Weights of a small image FSQ autoencoder: trained on photos of plants and fungi (iNaturalist).
Rows from block 6 of the encoder of a small image FSQ autoencoder, named by matrix and row number. Rows with one number belong to one neuron. Each number is 500 + 40 x the weight over its row's rms, rounded and kept within 0 to 999. All counts start at 0. Numbers have three digits each. After the name is the row's rms in percent of the matrix's.
After each neuron's rows are labels from the 100 images, of 14976, where the neuron reaches its highest value: "colour at peak" is the nearest of a few named colours to the mean colour under the peak. Only what is clearly more common there than usual is listed. The data: photos of plants and fungi (iNaturalist).
# fc1: MLP up (encoder.blocks.6.mlp.fc1.weight, 1152x192), inputs 0-191
# fc2: MLP down (encoder.blocks.6.mlp.fc2.weight, 192x1152, transposed), outputs 0-191

fc1.45 274:472438500584422541499500499560441501495508497494505485499511504430502485614485543415476527463448475507487530498502510467450500503561501505471411515628456515500509480525472509615445494542492572505538580469507550492471538526449483508453485443417492534522474525503519504486532526561495509564560487498535547532478564451507493508543544445493595524499467497486414485488456501485451498459553510502511588501489476510454457502513527508466549521557507531504478502484571524551493480518429565550512491468506517517500510467500501461466426481469519526473542477550474596475538587427521554535
fc2.45 272:498581446477469505488583524512449492441477579512529487488474466562522582461512499522517513496527511515553459475537495519492508481501507515418537502315494511521503511508499479491587494520509467518506484499428519537528386532615501438491542523531484485509491470499495537535467495489479502430490538507475490501488488605500553506505489574373509496489470493526457499469534495499501495511453512515510500529468485551487477521508521535471495457498511536516431493442417466501483479459512511563526505508496494507497492490442453498503507524447443493539486528493497397512342484522503546415
colour at peak: brown

fc1.738 103:499580499546518567488492474493506524540492529531462499419482507498500457493505336388471540500500493484449519554562476536507499499541523446527501534568557505445521503606492452586479525486505548500487527531502587468416516517496429509505536567497509504491475509455504517500503476507485499475504501479482500453475480420509442501459490622502498454521416518501490478533492533515491502505495511487512532485573498488518462477462518498453489495479511495494503406469488488485504506475481493635624455498531507567542490505518521481514484601518557503500503455395477488539508508443502521540
fc2.738 045:444499479547494549519501488469488496477502509533503499482459500495476537472492469505460513507492507480495496596552515502480492559494476502460506501486523475490473499552473479492501523514489498545500487461463494537459512520505458483461501551542535409498571511500499519491482515513504567488504499455499589563533512467515509492500499337482512535504209489521510521476495501502415518501501526503504538503507378617477515470498484509485519502508514485520514575522589491509522509521498508542485529501523522497486502484490528514536505511513467508438499519491489512497463551442535622493
colour at peak: white; pink

fc1.177 211:479483508494494447495520471498482475508501484486511514449394479518470624618519495434447481464544415487429591526489553501421470507507450408509487500553490493534546495476566487519588534601437549500478514487447510481470448538476575464522500518528500486491503565509477480467486483581470570469480547413514501512446521541552489483552547536537512504550503540475485504507433471587517477456504508489501501571530498505446403499515513450518508514586504465469494493503551500461463476485490526562429464502484590497477502491524520508458499492490502493456489431554475494527522551502509441499
fc2.177 198:459526519470586527462534488499544468489488553476507520534521540512534505446546442526499502510502553562513394459509515494521495503523553456474501494480487485492535467431526497487438460433572504487460527470482470462619432478502464538427504471568494355602456474504513510558520516441574498462478469512520543520565524485492493482522430521503491451598471528482444533588502516467513543501501531499543450480469471514489549527542529495503527515423518548526433510503464557478514499504532505576502514541465509502566478459474488592465464511488468446521512525481477495484417439522535586526
colour at peak: red; orange

fc1.618 106:532495489463496476583437488505533475500510457475510573432548531439523488526516513501485498493541551489503473504469531451488494417655534458552498518460547496513511549493532499491496523523468489498405440416463441496490489457562440528511441504597509458534501524519530515486489511501513628480509459526493503501519554483460449477429497537441505502564473517539562532497551498482557468521495494502516489510592532537487449464558485487478519444506497471459504508486577463449508493492526488671475504498463505426435522430518499534518454432531497499444461460468507488486520525525529482513
fc2.618 048:480535446487510460496616502486533418488512397560500513530455522484498467445495455573518498504486519616505481561527572482492475517474512502501525514473486495412460483555488506493445498560495505543488412481487486612547499450477514497417507510497501484463559508502541494574521548481608573496513498451501518574495566501505491502499467397510463536482418432576531482505514469505523534511499483439495419500473471630475510481502573507490552503481459457495515480528482507531501505543543508498465495470514525489430530500495474551536500505513471539515543520468446563459507513472581505486
colour at peak: yellow

fc1.398 264:468582525419483486487400541537489527503499471561479501475436510459549478516498489505550511517480501514508507514480461494473475502558532518495498419493515509491423471560471479522546510489512477552491501470504495545500530499589503454479509531475501486488523509505495426535501495448479468472516495520484500520529510524501507503472480421472555518548423461466521569426498476531475499468432440501522589368534388497548437453485490460503504528472432427549586603508502495490506463492509464506460521566505513533386561495551628542496514587515532467494541530440540478505495510499482515527
fc2.398 265:440531477534522562497532494467531580508546442476498506505440519545498527485524588524533404549531457486460520644512492512520505571455446587525462490485536455405473500582440562451521512526530483469495493506544489533431500518445463557507501460513535546431532453478545524516479505546577519519423451458530403427485548379536521472454503574496559522442474518490518509567511554500541518465559546431456448511550513501572502457491509504520510503496508483519490502480428505524489500557518490573498545520510504484471496493516491453491514493486441495478496484525503537502496469491507542469
colour at peak: black

fc1.244 114:517559483469645516411559590509461558495510488493486489438522510473473526543552483510480418537513539467422580502444529464562496497538554482528492449499481484512564462474459461523476498525497559455428500547530475470545374502445476504572551495518482584499496497550509480409511502520588511506459510510582500482463402457494425529492557477504486509517465509496484549514491525501528458480451518519600504500495558558553492472494485494483488528514498500506514500500562527487505482444508503513545499512455487451526482516477477471510474505483574484453532522541399478563512549456488445488
fc2.244 088:468526528500490494498498489496481530470519490518498503502480503484494538526500450520498522499494532507495520477537507516472481506499497488498502508478510500499460497510480486491500485537482505613500445493494493526486503505518499538490513504501493482529527483501531487495479512491497552499519477483490521521507520501496585492500505426501504513498062538518540509504499492502469551502503487493519499493503500513493510520508571522466510492494508489495512506503500489504509526520513488660487496482539498518482510494480518512506526466503493514515516484481488509492487536486501497497
colour at peak: grey

fc1.231 192:536495488456470550516437504527468487530488515542439447486519528515539410461522464559512531480577528500379531488509476533463501452532524465480538596494503525525494521460533493467474470405616545453510532519517478436501624510471502538500485502493413486473429521476490461444538552484479517512436486459500580500475524589503488504500496518541539428570469580525468437455507457454487473474498462500517527498499458461505506613498482490424483486499497476579500444510434494475498412507467446491541518525557527529528540514526498490481553502470509503569506492486466446518453526569506520500
fc2.231 196:403467545529477508509484469486512535486493492487451547561512501518466563512502484485485552483498571504502487531509500537497477504542434514534500497451503540483505491541548563531497544560455454508547479479551536503452476525526519512502546537472513481468532536493503464443482485587531503513509479496454490485502449512472534451481489460475477466499196528497536520514544523514449510423569444507504530525542487478550482539500527474452498495474491513459507513508529513500512503483429436584560428506507508542459416461491471486493490500500519541515554469482540538438496510504466533476
colour at peak: grey

fc1.449 146:598525547457511550506557564505575538520508491510514503503434515513496575491487444474442412524465475451506512523416440466507535514595463413524478491614516515512504513466532449509446515529505501502438517527499553483517448499461434507597500557527504503499504478497502391444508484485619494482456506524571509503504491495494510500475518473484411512435534574524496555511504525491523503530454493511535496501526452521557490460518501409471564544498476417509490542541531589485508468452492512531499480516483497494492466531487479521508480560482516500493558485468371584499511531486524454502
fc2.449 082:444526502516502492513499497501494480437559442542479506492519499496501553494454458539500497482479521522473514489497552516470474519482477499495500482495527493498469499498488514467499495508488509529514429484531510499489507506530499494493509516501503430516521487507510495501507506497534528491563471508490513502495504493491537446537497488505472496496165498503528523510539480504469541501469491483514475495490515517476507489449565522483520521491508482495526540509443462515500525500501496799515529499539491503467516489479521538505508499494468516511500498493478476496472527470496519502
colour at peak: pink

fc1.560 106:507501487497500557485476490501487557499534500508501489458493505456508495486499380375508496502545505500415507527524508496406492500594512469497491596614533500501553498509514472508499520479523594504387500502466449455468516505569500534583576548506507485509494497568488489491501497501540511506482510502623430479506499466458397504500485485482495480516422463506483479494437541523493501502423472525517505503502516510554498419508511511505530499498518482387514537501520474488554493500523497617532424518547511513482504505479479517503452553502502493486477394440412545525565501501488494497
fc2.560 048:486505498512476520446484597502529516500534495528505499500496527489484498489488453530491500496497506517502501505609512510469495500501485499460579515491505497506471499499441422515513516548494503522507404494480494506490533536524485494489527521512501440498535514463493504487488510524492550503511490469577607542575539503519510496532472207540456526501319498514548541434461491513457503498499524502536469540500489525494504478496542503474538500512511440506592552544561487507505526523553542492488501511520557487482560500491513509543504497522487502462482491505417514445511526486496515503
colour at peak: white; pink

fc1.370 151:530503521464501537487485464498514600467489528512524503521466520500479453396480421466452559559546471490374548502499446541526496499535551411467473541615475514484511427512489501512472522390428528502496558541445539468550500502610445457541581504457566493487442499489478506457517551458510508490483559453484489494504466442521484505513508503494431485518383572531436511535502514500509472518483471501500537507546517503513475488407539503477491537446450489529444436549445554501514523512491497548585443531538513506503491478477481473509431517494505554487536509463451526526499516490510517532
fc2.370 084:450486482584544496517494459425480474463491509510482498443431500498526585492507422543504498526473504449500453551525586496500498518418442450500505496484532497521476489448543506511494503554496551557503491437504475472509513519466492482489441523513519447500623500489481561461470574524521605497542477465491547593481503472464521501474520474401459501512364453525501479487534564487469505537495517546503483472423489580443516473561462495514496522519549468511504512473538519549503524505514505434407497451502488464487416400509506501567500520557446509478498521543507451500448512457541538430
colour at peak: pink

fc1.324 207:496502508507403503464438492487528430527468486494422510480449473506506533592460567541509502470510584500548532468486533487517480543505501456499567497449519499524537523505498451518493506523449508492505506572550490487552514457472502546579514507583509521467472496510493500444573510601566499487491507468492499551449604491471510524500533495518440546501415409443505549505456494503496401531509493540504505499519571505497488511575512481498503502471438471531495422501594535483426505555472503556508397503395509497403446583506503427501543507520495494498521435495488518514442478513495499474
fc2.324 142:498489477496499503485586521504533498504495459515505501541452611488463460461501426518535467516531510582484472511588513408516472491484408505481494544547489506403509466501512502493468495500499400516465463429488499573494505498490475480453454587502498411501538501515510488533503523483522529494546486504485496561511512502493572464493472508520502381505486491535487559565580497497513549506518474480498401501455501554494498432421505485536490412472506533553515494498465497512497481467500509523456520495509515470529502470502496605422484486498476510508503515444497473430504403474532652426
colour at peak: yellow; orange

fc1.497 102:495495546473504501502511482494503431507522511411514500455538515535494519471500420467497517498527539529467512585501545510549497525601622500595486503535492497493515503496462463455416517583498549538496493536460478440519503490430427562561531511516556543485448517474514447463511489628510514507488507467499486553482500490403499507464490542452446499486450503516567501552489507531453520514504528493500498483502603500498481541539554500543504487497532485447483476487494501471500510530496484726512485439504482513466513533485494437504480450489484466481493498501418484547503473474541477493
fc2.497 065:473501511532503526506502487490506500483532524545496518498471508500494498497505488506492497510560511489527497496518573500493479609478454542449518505516506475514452524470491519482501498520489505568495447464497504500482494505512440494462492563529490479499710517493496502560473595491530663489502476455497500572505579492516505487505484355531483541503305493494536513487498481500445573512489514497514447501430457618469512460513519498466516507500467480524512522525521522510508511492518517493472537510536565511457544499483492616532504515514494499478493484471498499503462533486537556487
colour at peak: white

fc1.383 226:503542450505515480504500551427459478504529517514499500460470544517517575488621526491497464470452501453550542399502485534508598476504614574486512553478603495524554495492515487492580521500478454487476440437568444500497511506561463440548516463471476511515506509518507561483466427477498545481541499489569545502497513449486499466470503576393441502519480483497554498454467491519504466583409499498444499516541505476501487467540471603429483491528491481486514507439522494473496557520517514522469519507463531482398509503459628479526491485510478501457482483507518453508494536503569492482
fc2.383 093:482509539465513495484612474512432518481502504551498492498494493505498543660490496486469524489500485493551503602533494495462389494503500509504491536497516513494499537533485516511454482420499458526495461536496505505465506524472530491468486518540511475534520475502553478489548516467412443440507515569525492503503477528536559459501482630518529513505517484470499524489490514512468501449503511506495572493491445391495500530475458535535494485463510425600468559575501550594492452454464524611509515490541482562526515545495508559555617513513495492484477486513558515473483525476383466498
colour at peak: brown

fc1.670 619:511453459477514497509481470526624498490489580453504410536551504518552489513573452485498512526574523499578541455532555498494586491392480543535514475500514503480549549566540469482502503486501431472453462555494427491540447506511499508549505460470504530597533423473540498483486476486518516474496467539477515453374523470505546471513477502500535446521443453444552490553510479553524485532509492519498542485521442469471484479463560434543563554457398484498477502490510505505508488494503541534555500556494494514492498525500507516494631505530511486472551470512507513550457477600569454480
fc2.670 562:549505551470496529539515397563533492502438615475526467613490496473479502565503492503489513472516537444527500545473498605496440498563554483577478503464549503487602508584529524484503481432482463477504499523487496451491508477517492495558458497486504400537524489492487450519548478490461476535499496473486461504404424533496573568519515528464437500549444538407491499566491474483508493551458647529500549529527542471467580463500500497521543499441511556511513504482455447508500493499464519528543564503525426440490519521493499479482507483493501485526471496507509431464436498503519478519
colour at peak: brown; green

fc1.19 099:435444473483551595557529489496509488505497473457532497531485522509451502433529529428501527509640543487440503533508579454448510472526483539509532526450518522490542479494539510524447523531481472474507479546518459429530492502524496541496541512473446620487464532497485523507425509558586559583480508460508496530509476502499467476554504436512471448562498486460495439480466551540486520487462441504535511508564524419518470457419502531456505507519480471518557455523569519470473534467522471538524457569464495502439539573500512574406479447576491475447485426493501478515530546523451443492
fc2.19 108:516471516489509442483495500482487458510499503508475551520480498480492365562500441558509447532436493540559528449495489505499463541482397499518428524525491527486365475465463503470516526515503512583508479505521488511467470589438492446494473561498500432511531572511498434501493476482496505372505486525475495468497496499500516487464424533497541528506461466490568528615505492468475547518497503504474480486410405578472551518502477457521488482495531490502489573543441520498529475536466513513485495381506494497502493463483486512503600577502463513493506503494509479451430522429533572474
colour at peak: brown

fc1.551 218:531499552526486479460524514585655518473500565434498457505497414538536538562482482487495514465468465487493532493561570485493524510487524401549487416541498543546587543486507440539513520480594511490472499511501503507529414472510518534521489481504452546554525497505484558493482493498466429494457544525576466512505502472494509480494530471505459563480516515511475592500434463521507500423577513533495547486452486499501537467509438474454504504549430477553493508504516517488504500522479475510443454515504442489478398506449527468485490539608571498526484490455477409552437498479525514429
fc2.551 128:546509511489528484451513557562513490488470454506499519640492554518501482532455546539516548531530512504487483476501507527488537497462498525532543530424593504441454508502500492489499454546471440518547444504537487577456489521610517501473499521502504538470500474507540474534486539486490533563484479532511526503535545517416503499525493495563475493582308529462543482514555459501482487465481490467478481529484510445441589489518505497427483576449465459505493500504408492500459480430492507551503534548550506503428540548532507548505512493494495541572500486471477507397500572520495526440
colour at peak: green

fc1.557 152:501446528514490498559507489483579500493516507494489501447460505502392515499520503421488538498594493513486499553490557492500526472645542525479472506496508486503515489485550531648509532514436534549485520428505452483509517476544507518451501522502502475500489545506517519518435467506480504451451493403491500441491517469487507476491502561465454480527476502582511550457511501469510425525518521444490536493520543513457384473549497485456479508517526556479476484501660470473479521570493466632469410483504504494449486424486452489534502480523480521472491487481439503518506492542466468476
fc2.557 090:506498511419507495507581566490565448483505472498499521506518632410446492492510491485476471514502548556519495517500486503498463477413497496401507515485521468521475545505522498481498485470479484592497457518528470493579445489499477490404488500562488447558502479497488456566502577397485556520504449492509534551515583493515490495500468495502513488545280497482547506552491490509407521518549530527523448445457493569484521476475498524484516482474523500580509541543460555531496508518498515484482558507537498483455555468491493559535500470512467489504534500494518439464511522484558512501
colour at peak: yellow; orange

fc1.241 171:592536501559564512463429588511501506477513539438544550470458534451508541523435428500443515505474457504558500546449492501470492547530596517489470518481479500529466554533450496515489549406509443485470491458561487507506431495446500483541597440535496499522531493499481569488493463492504558502489466529589542515585556463513498485546434533470466498522436473483497500429475517539444466510431465498411529493429499469516487467588479493402488515517485469487559526511515557515538509430502505480515524510412475520544539478494496470525471515445499518497500463537425536542466554485572518541
fc2.241 059:508561502494506485538524470501493503444473472518495495455509500495477527494495491538480552546489543469504484504512505506400474496454494476496508508561530477477480473505507530489487401614490493538488468524497460503506521513573548480445459506539551465586517423501467523490488639449478503481504492516514595501377446498503679469503502474530488412500491496471539504516543500501504481502498505550508500500590470514481502461420501593595506504476509585608476540538505481514458526481502551522498526506544499489373484465510549513506535467502494503489518499497494537457451507472498509498
colour at peak: pink; white

fc1.704 152:579475486486451481457469541484443527513525500504485508468497479535425517450539390509499486549511485493416493569457505505521468532642553445507582497484493554463483497500539428487496458496564523534511527501591406477418555497475509552530555499530506582502469525485498408445500479497493502473532508458480512527491512503494508522433507592543481495496488501555499517507502501512531467506469493425526565495595499506455497473659514516477529512557493415504522541486502465502494487522410484547518466502530475501500485499492501482519499502365490505500568494496529495501493495480546524479
fc2.704 114:466497511529508501502455501529467545472526433527499528508547538501408505485504541526490535535513525494490430507540427525477489590488490546484522518511535491498448497497450575470519485501433472582490495487527492524469488517481499466501537483515504476505539488477529486498482493489513513476503435495489543552479498487517525483510469459503500513486230504476524520498509488515458514518470520513500502500502430552489498521534516504509514487506467500483518583573514492576511503498500513557500520506634517503466557396460549506543538584562498506436464475489487571504449555448610531501
colour at peak: pink

fc1.298 101:520531512509489502464498501500448499515511563492495497420505506508499516518481339324495495501570499515407505493495516448534433498620479462575494480602521495525448475516486499489471502523509568494532542523466578486379478537497487477496386597525509499503480501464543459464509504522512498472477500493441489522488498448516466493461492579509488485489556520507499466498517497514485524514511611494555536501510572488518399518481510443489509478494498501506498478488508484480489490466505496581517491506512608507481472489521502514506484508430503497497505504483446472533509557442462437507
fc2.298 058:494500526508481508490498506502510467438504519531503501495504541487490513527501540516479501514504530500478500480543504505485486552453490506495514502478536488493466519504457492496507489610410463568504473495497493536450505503536471497481573546508502466572521473502502489550481567482503586483510487477551507542526501492504533483518482416487506568507187499509551563500499491503402527488502511521505510500485464547491606490517508529496508504480467475522487597532515491519515498500511498620490540511564509501481546523474527543499562425485470504499503497473487524484489566458507555489
colour at peak: white; pink

fc1.498 178:609470552461550493547504557516501481467561516491538498497559461552545518535521410481503521492507525503490537513479362518515558492575536516481502474525473501449484500466392450518500501507483510492462480506461495452453504468464494522497582605496503521503501447491521448478591489516563484473446480492549479462459512526460509517520408445524488558488489494494502514543494451502461500464474478471503541538482536505541528468656547531487520507551541449490457536516493502440496459514523527517501499517515509505591529552435469545525490587566520439431481467489453481561577495515458477545
fc2.498 050:502517474518582545448502543480554532491530504513503495549492509501499503360500351499458563503494500575495483503502494500504465522536495502497502491486495492492534505481432463494506499500500476509494498498448495599519513502505456541466618500495504443528505496502507498515499504494506522497486459606500522505498500545506485499542493402509506506541500493571507510545529490502473512500438442468488496505438508761512501634494558533576497466499509490490497506524443477482506508528505502572500499509504520508512532506484525549503504418505533483494460492499479485528499504475425498503
colour at peak: pink

fc1.110 065:420474520523503545455469552492490511500482426450476497512526496476514559568409487454509475449481508445481490625521492502477541510497538430521484570586503464520546552523451538436523470492539541496459452488458499526556455440503489511478581551470469547497557482489531493649545549527578526505439490500572487496466457567474466553516568472536459455487502501546524466563462501575491551495484464490515458459466480548479365475462511533439472477523500538486497500474485548535525482473495501528455511511476475479507525506469515512496417489525526488479442555442509496411499530486485477507
fc2.110 040:432503532459637514500562427436576553505506509555514565604503502555525429484529551488473501541513493503536437428533486566516488516427547492444533531413506488473460546494410602555590497510457458532504520529518524508531519539468491553482523486511533535413493485481441531516519528417465430478521497477485525461511502523569407473496469490495502501523514524438499491540512520465462552486461524473468480471423480489500483510490550531520494501474486592508516458488374490487502541481484513455473515527497500534469489518493450513491550513467515448492496474413500506515458493511468540550
colour at peak: brown

fc1.227 086:551506503455572505498502518481509527512496520514471513473465530445491469504509442468583397523590511503440499525359588502506525453699501428511476485490484513545524445468476445523496518501507541444514438555571500514515465504421464589574441504564495526449472514496494461518533514552530492500459504533491512565507499523471403549503503537515477502548544517451501502498492494506473450495498504511521446494489516484505494495507457535452531543471508519496493486494547493507495476471485403521511515524500438469499514512540430492499433548469484476539496507518402438525578534520507478492
fc2.227 047:502511532507497483484494503521515485497516528544500499503480500493487501498498488516495511498500513501503502477577507506472471536483501518482508513478523498502449516538386480492507478539469463534492470496486476512472503507491500497419500545509502469514522480483506491536490528481475562497508476481496535543535502503497526498519504421516500516491142487503520545491481521512458526501480556495507497495475488538491536485463497497478496485492515487512497537505507487509502499501493501761473503507526512510481539485461509522507531497500465502486478486477485516481448523473491502454
colour at peak: grey

fc1.73 159:513498544555529481500496534489480567493485461488471514486384480447437499514523400455411484484594486524482509556500614502492473505572517510477502491575502497507493457508517505505539516501519543521472631500497524492573436552486470554609480512498511602453523521514511485498473442511470535532468511422493491553549523504552484483493502505475495555515466587449527552502431532496561477457416510450506486491503472490498444517546533523529493556512514505488511520500512489452509512526525429446498495508488469507466493448483462469444497501440526476460546494465389375548490524515487521478
fc2.73 062:500531539500523498511533481530474505450540515533499499548483495473475489471504470537499521515489554504497484486531502550497487545446452492490500504489540500512444513492470540489498489502482490514493438508531486539452489541520490538444522495501496480494524502499486498510484524488487529467512485486474545488604509499512535495495507389512501502495157521498540502504501507506461617521488492483531474485510454509506517487526514515438501510469485508500516551532525496508510518508489489687500486511557487515426499507470498520515506541499490504506482473425476540482464523476470550518
colour at peak: brown

fc1.430 115:534533508478647515472497564501593483497522515507499510493448506526485539496483433434541483503503495491422604559467557479500493517654501494517550501648502534504507466479501491493460517499498509496466496506472477488558462511395498542528542513534507576471504508518493491447563501572552504491454498473503502491460499487506487519523522467455457532569460532511459496499481542506505464516432475513527508483501500555547494418572508441416572554506494490525506495511501504500510499465497436510489501532502492509526478498480446496500393534483549457511503462466411526507382500501559474498
fc2.430 049:496506507507503507505493504501489503481559520533498501496476485498496502419502443484489500496500514500481491508512522514502499574502477492495530501481508491497455502497495477491513498493467502491490459500496494505562501502498495501471508500501504481497515467502486499492497523461501524496538500482500523513506513482500528480505480468515488460502052535514530508498495502505446554502479508494564494504500479529509504486499523576474502501487501507484510507500504482515505520505550487613490515524533540501482505507497520520508497497511493508502495489416461504503437517498531502510
colour at peak: yellow

fc1.581 151:514524459477550461524502483546512515489528523456503495502519401494561492527547480508479503461464544493570430391557523509513482477514463519518483471532487449496534541490520468523531455432483499489402535456471528485488519524536498540492401497490434409520577516527500548523481431418466498556558503506464517506484503496514479467502468456500482591565429556485461391457493500467575508497494500490515411513539475460530455489458524493529500446508507511422531537492408449503505576406503529537485527499507595501559496536486557508543516576521530487484497533463512604548508541502517498511
fc2.581 089:526530539490460486537496500504507538672500497465505525492413503411471463562482458518500498510499526487506511503474411484491427591462489511500497521491458493475500502489446488502483508563493500542501494497504460462486503471453512502469520497521503511576488456500496431595475491535544594429498494487495506505519504501479522489526464494491513441497468496515556643500502492505494502463566521501561507576505542526521581500482556446573496487495443466505473507532578500465495436515503478540514384512505500496510662450496507518506554497505497486482481501519496632463498527499532521485
colour at peak: black

fc1.54 129:505538536511492527489504480518518491479504490539518490442497495492443487509506449455478504471553500510323516521481428500483520517585506366519499472587479485501528439497542488508508498547529514528441513481482418451612507504493484493503497549548513483519486490530498482499502471468507477472449532463560510573517451467490503506503505499424496493519498504504425515465483525500513500536484499515541511500496525568510451503526485510497461491506600571511500622504486466498495481437536498500500491518513515511527505478488512558500460472486534491432448586454495458556462509488508389316
fc2.54 068:514471485507506427482493555506500482482495504508505500558478491545500471467483504579540514533506516558534519444501564496510439577403491546491462468366499478477476518507477573469489501566510536521528436495490499538446541552504416504448507499497520524448513475490510427555495518501501553489492476522503477471509491481495511500504501398541491536484245468508550543530564441477474556503491498463497434515496527566466617506501546504498451504507494480519501532505490466464539441541525550603542495501502504494491532495486495534509509470498471520529495483476496489467523518466492549490
colour at peak: grey

fc1.381 119:552508409561473516492457525485383506496504546519498494480485506501494531548493423511496516486473450488437504529465443493523504496561494449529521491498493495506486471505504416471522512567509531493504590532495497471445500477501481493566498510531521531499454506501508479466469468495516495436447507491499500504439499519488498507433505626540480485513504525566505478551518552515536465544535494461507607503575476436494486527608604501348377545500488487556526498504503490498508471520462488517507408505452503520516417531544511498477481461469535489506518556454448431507516544495605482483
fc2.381 064:506499504511498454484513468520487483489521440539509526526501523492493505489504496552483524515501499512532497466518532514483476562491496515495519534480531505487460515480498520483505500553472419572500481463493501533487506543489502472364507517502507501552532485502509485505478517499504561452504500499502519558503494517473504490532456483499478516515150487503532517470496502493437519485471520511526500489500468526497561508473508478487518494483500477525492530544517500540520496500493500686523490514561509493448533529488537519502567496506486509500476473496476556436457555464521549466
colour at peak: pink

fc1.673 174:493518525569547474512494503495502500432473539514535536483530440531501514477517446459456521461473528564489469503498473500537465426510440560507497520523499486530553482499443457556501464406493480535461584522448538516511421519573399467605498482539450492456563496501478520516505453476506480440523517489514568432540439531549414499523454501505455529567469525451464490516495497504494501557485549475530515460445489444471449568582491503393432483470434495496595564471508490490473452525437502431486490503457507517542487518552451533489505513469507499464550572483489452547540515534582509547
fc2.673 093:519503508473519482477500486496485497495518504505518497506481499486500499507505423521497508506482516509539488486508499521499486544475478493491508506431499505493461518483496479498498493577500521603489471430491497540496499506514473470474508502503501495521510392492501498497490509521504541471522462534471517516512492489460500500514487489483499511503128456494522511478526505514494514519494457509500513495486497521495513511504504527481508499504502493499468519518479493537534493503499520728502494504502499504482526495491512540559503525505479517507495489502486534451399524468490538445
colour at peak: brown