Rows from block 8 of the encoder of a small image FSQ autoencoder, named by matrix and row number. Rows with one number belong to one neuron. Each number is 128 + 32 x the weight over its row's rms, rounded and kept within 0 to 255. All counts start at 0. Numbers have three digits each.
After each neuron's rows are labels from the 100 images, of 14976, where the neuron reaches its highest value: "place" is the part of the image that holds the peak. Only what is clearly more common there than usual is listed. The data: photos of plants and fungi (iNaturalist).
# fc1: MLP up (encoder.blocks.8.mlp.fc1.weight, 1152x192), inputs 128-191
# fc2: MLP down (encoder.blocks.8.mlp.fc2.weight, 192x1152, transposed), outputs 128-191

fc1.743:126139080148109124149134079103144191098206120129129123148112119127124148129170131113148163116068132098136095123142117072134104124128114181127161127151117114130118138081132175132141122126141152
fc2.743:143128104155093088148128110137254133135128229016111134129137122149138121120169114126122148108150252133172124134091172136130099134121186135142126125123126154085111148115114133123135154067160158
place: top right

fc1.265:108032169146111096141167101056115200135137137136156101189127126131110062152112130128150123122129255129108100132155137102111130102124132189114115106108115097140130124103116144160168122059129128
fc2.265:158138121130107115128164102149120125129114201132147125144133115121130127065164135127121103121135255104191115128093139120131134109127171132139129115117119137092121121153127130114125138095114157
place: centre

fc1.394:134188154151099156100091217109154093064144169101098164085137184103085154134136120128073193104131160155091123119112072158129171145148134117124174167172113073122144097056091118149136128110089053
fc2.394:120115185065093097193154124189109073133128135126129130185096102127153085069144076123114096101131152128120054138108183170130125128130113133099130106115167177127134134129123123142157026127197204
place: bottom centre

fc1.242:088127151126087136128171066142137184123151191164121137125055173175150144132126153105122094106099132083128126116127064074129123117180124129151111079097173129103122152080046123168159130131187113
fc2.242:155110125143142098116122122130174131153082185127146229132064124162133135129142153128128116131126074082214076129154139119119046060148182147119126121124125129124141144092107144127139140114113135
place: top centre

fc1.116:149113182120157105192107163020090130131130102155128167115110038143140160082136128126128037168119155128162138130130121154133170103091176147090138132133127160131099129130134121142129126128036185
fc2.116:143051122226180126150159124129141127155118105126120131140130087142127114112135098123128128156129255214208120126154120243105107138152135126122118123127135170125124132139115114122132169142117147
place: top left; middle left

fc1.741:034134131132109110200150172160133136122184111162101109118112163186104128137129160107138131085092145145101132100112148107090176027138158159119127186125120116184121122098038196140130130135100134
fc2.741:195126112149126092129118107143140133136018134074164109132130133110155120128157077111098096126159129097144130117092133107125071216121134066134091073128129169133139135213138129109095134019159138
place: centre

fc1.162:160135125122092131122153065111078157121184156176139147149077117132127162113182124134129096139189109130162119127136128130159088125149103129046139136129136144142152127095099147176156075150186150
fc2.162:108186131141136131141127135119145100061105115154139118129116216089118125145106139090154148124105201126112161085070130124138128135074128128152105111132124134124097078196120177059058127085124128
place: centre

fc1.577:078129141205161123148116130078128170122136066129128128158119191131127040173109141132129116176086163132109128118139141129129151114122161127110156112141119141195128128058114147192145160111124128
fc2.577:133130095171097110140129107204152126128125133115129121128127133122139130112134128124119127129130255131163124126090153115125118137146168124152116119116121165126122129213136105148119134073105142
place: centre

fc1.240:139085101125119130149139155138104196102161133134177129108102049129125112096115130124151073145089129122130071140147110053055125076160109177081127129128116118152108139113129161129146129120116127
fc2.240:127131102155174163137128111135140050156127196120119112122164200130149208160140105123089144064144145128124120114136123155151115138172151127153059092162129132135134086152123145144128121091117131
place: middle left

fc1.369:103084146099140123166144098092101135071130120094111143129106154134116130143121128127128121164119198090142150131164102128087175116137128129124111210128128135134128151090208141222147137105053124
fc2.369:135154120132103127142169120134143057088118255119127129132103125125131128140133121127119133133128255127123177131123141131144119130125186128129002123124124149114120130156140135145097151055142137
place: centre

fc1.764:126119157176137131171161036110127226120106202120129120130128130152131108161098127105113117146085149106123132118133068068135108112163098072150070122124127127140142137126116161070173153143129103
fc2.764:127121075074113000140163100136222134146129143074118132128122088161132123146139145126078139100161182118199114135125174118117090124128139129112110117127139139118181134126131163134129131118138128
place: centre

fc1.433:133113219140151140144115155068129160127148136121140162111153109102134144148127074107143132124112151163207114105141123134033132065125135118081113139112137109149131130052085138132121104099162126
fc2.433:124151104129064108135131118160202119156129125062122123123124097136138126153144120129129140121145255142128139127110160134133092134138167094157106076107129138084132125185103138172113157070126126
place: middle left

fc1.498:053121130155131149163165144120086141112088137093143089131129152136146100202035147117168146104107182098117121111141154099159123126182130126125121136142130137128073114167126125093130129149101122
fc2.498:129124087124133125124142098094167136159158128107150134126111096142145129120135131098068151138149218127106108130104150162069064182096090129092107096126145155140172186090149119126154099138139107
place: top right

fc1.716:146135131164130138096123073182160121104103191176121127152139166171124154165097134096179194114132124108160114129135131089152130117152099129188090131131114138137119188087159166126125145163143096
fc2.716:141134133156137212163214139162073108136128120128135135137130177122178116090128156090109164137087159129083104145129187144114120112052146125110129142133148171157117122130138089134153093135124114
place: centre

fc1.738:111120197132109108138168135072081100128015097203128051157134134110133136141177131131153117131128244086126081122152109098140107135190120146133158186120140128156131168103138098148161118185152151
fc2.738:129131105094114088167186105121105064085118161093156113234100110128108102126127136092074158152175255129097082128098104122143054139120127165086104124110130125175106152177121078153102118119162098
place: centre

fc1.69:099110177129135150155200060111146122134136095133139137134089122114120130151120092149126162101008157107128166107136128115028132082118153123083107153141105133134131136025232156129146110127118108
fc2.69:123142005142066100136101114135155110136137147104127118117117108124180126109135071122126144129172236137167131086077142117128116143197168123146003116129124166125129150218122114124123128054131167
place: centre

fc1.103:032150111107098138083128182094147057099159179101124163125157108131169114190116123120097204129137163163027132124144096175149155162113124128122193161125124102128142099087088134154118110095087030
fc2.103:105117118144080097141152131192148126124121143116121126140056099066167116039141084120104104143163090143184076101088149112094133108138159135139104110110118188119148134182051099151124068121186129
place: bottom left

fc1.514:138092134110162118123130097149100147161149112120120129133079141150173127048107127148155088178138160141195083130204088148111137102176126124123101142132131177126131136160131133151126044168176136
fc2.514:146142112158103112100135127131118125105132201141141109114222127133098123161129119131147134100133082102096171128097152089145139132122169113141074123138082131083127072121141128123071221031174146
place: bottom right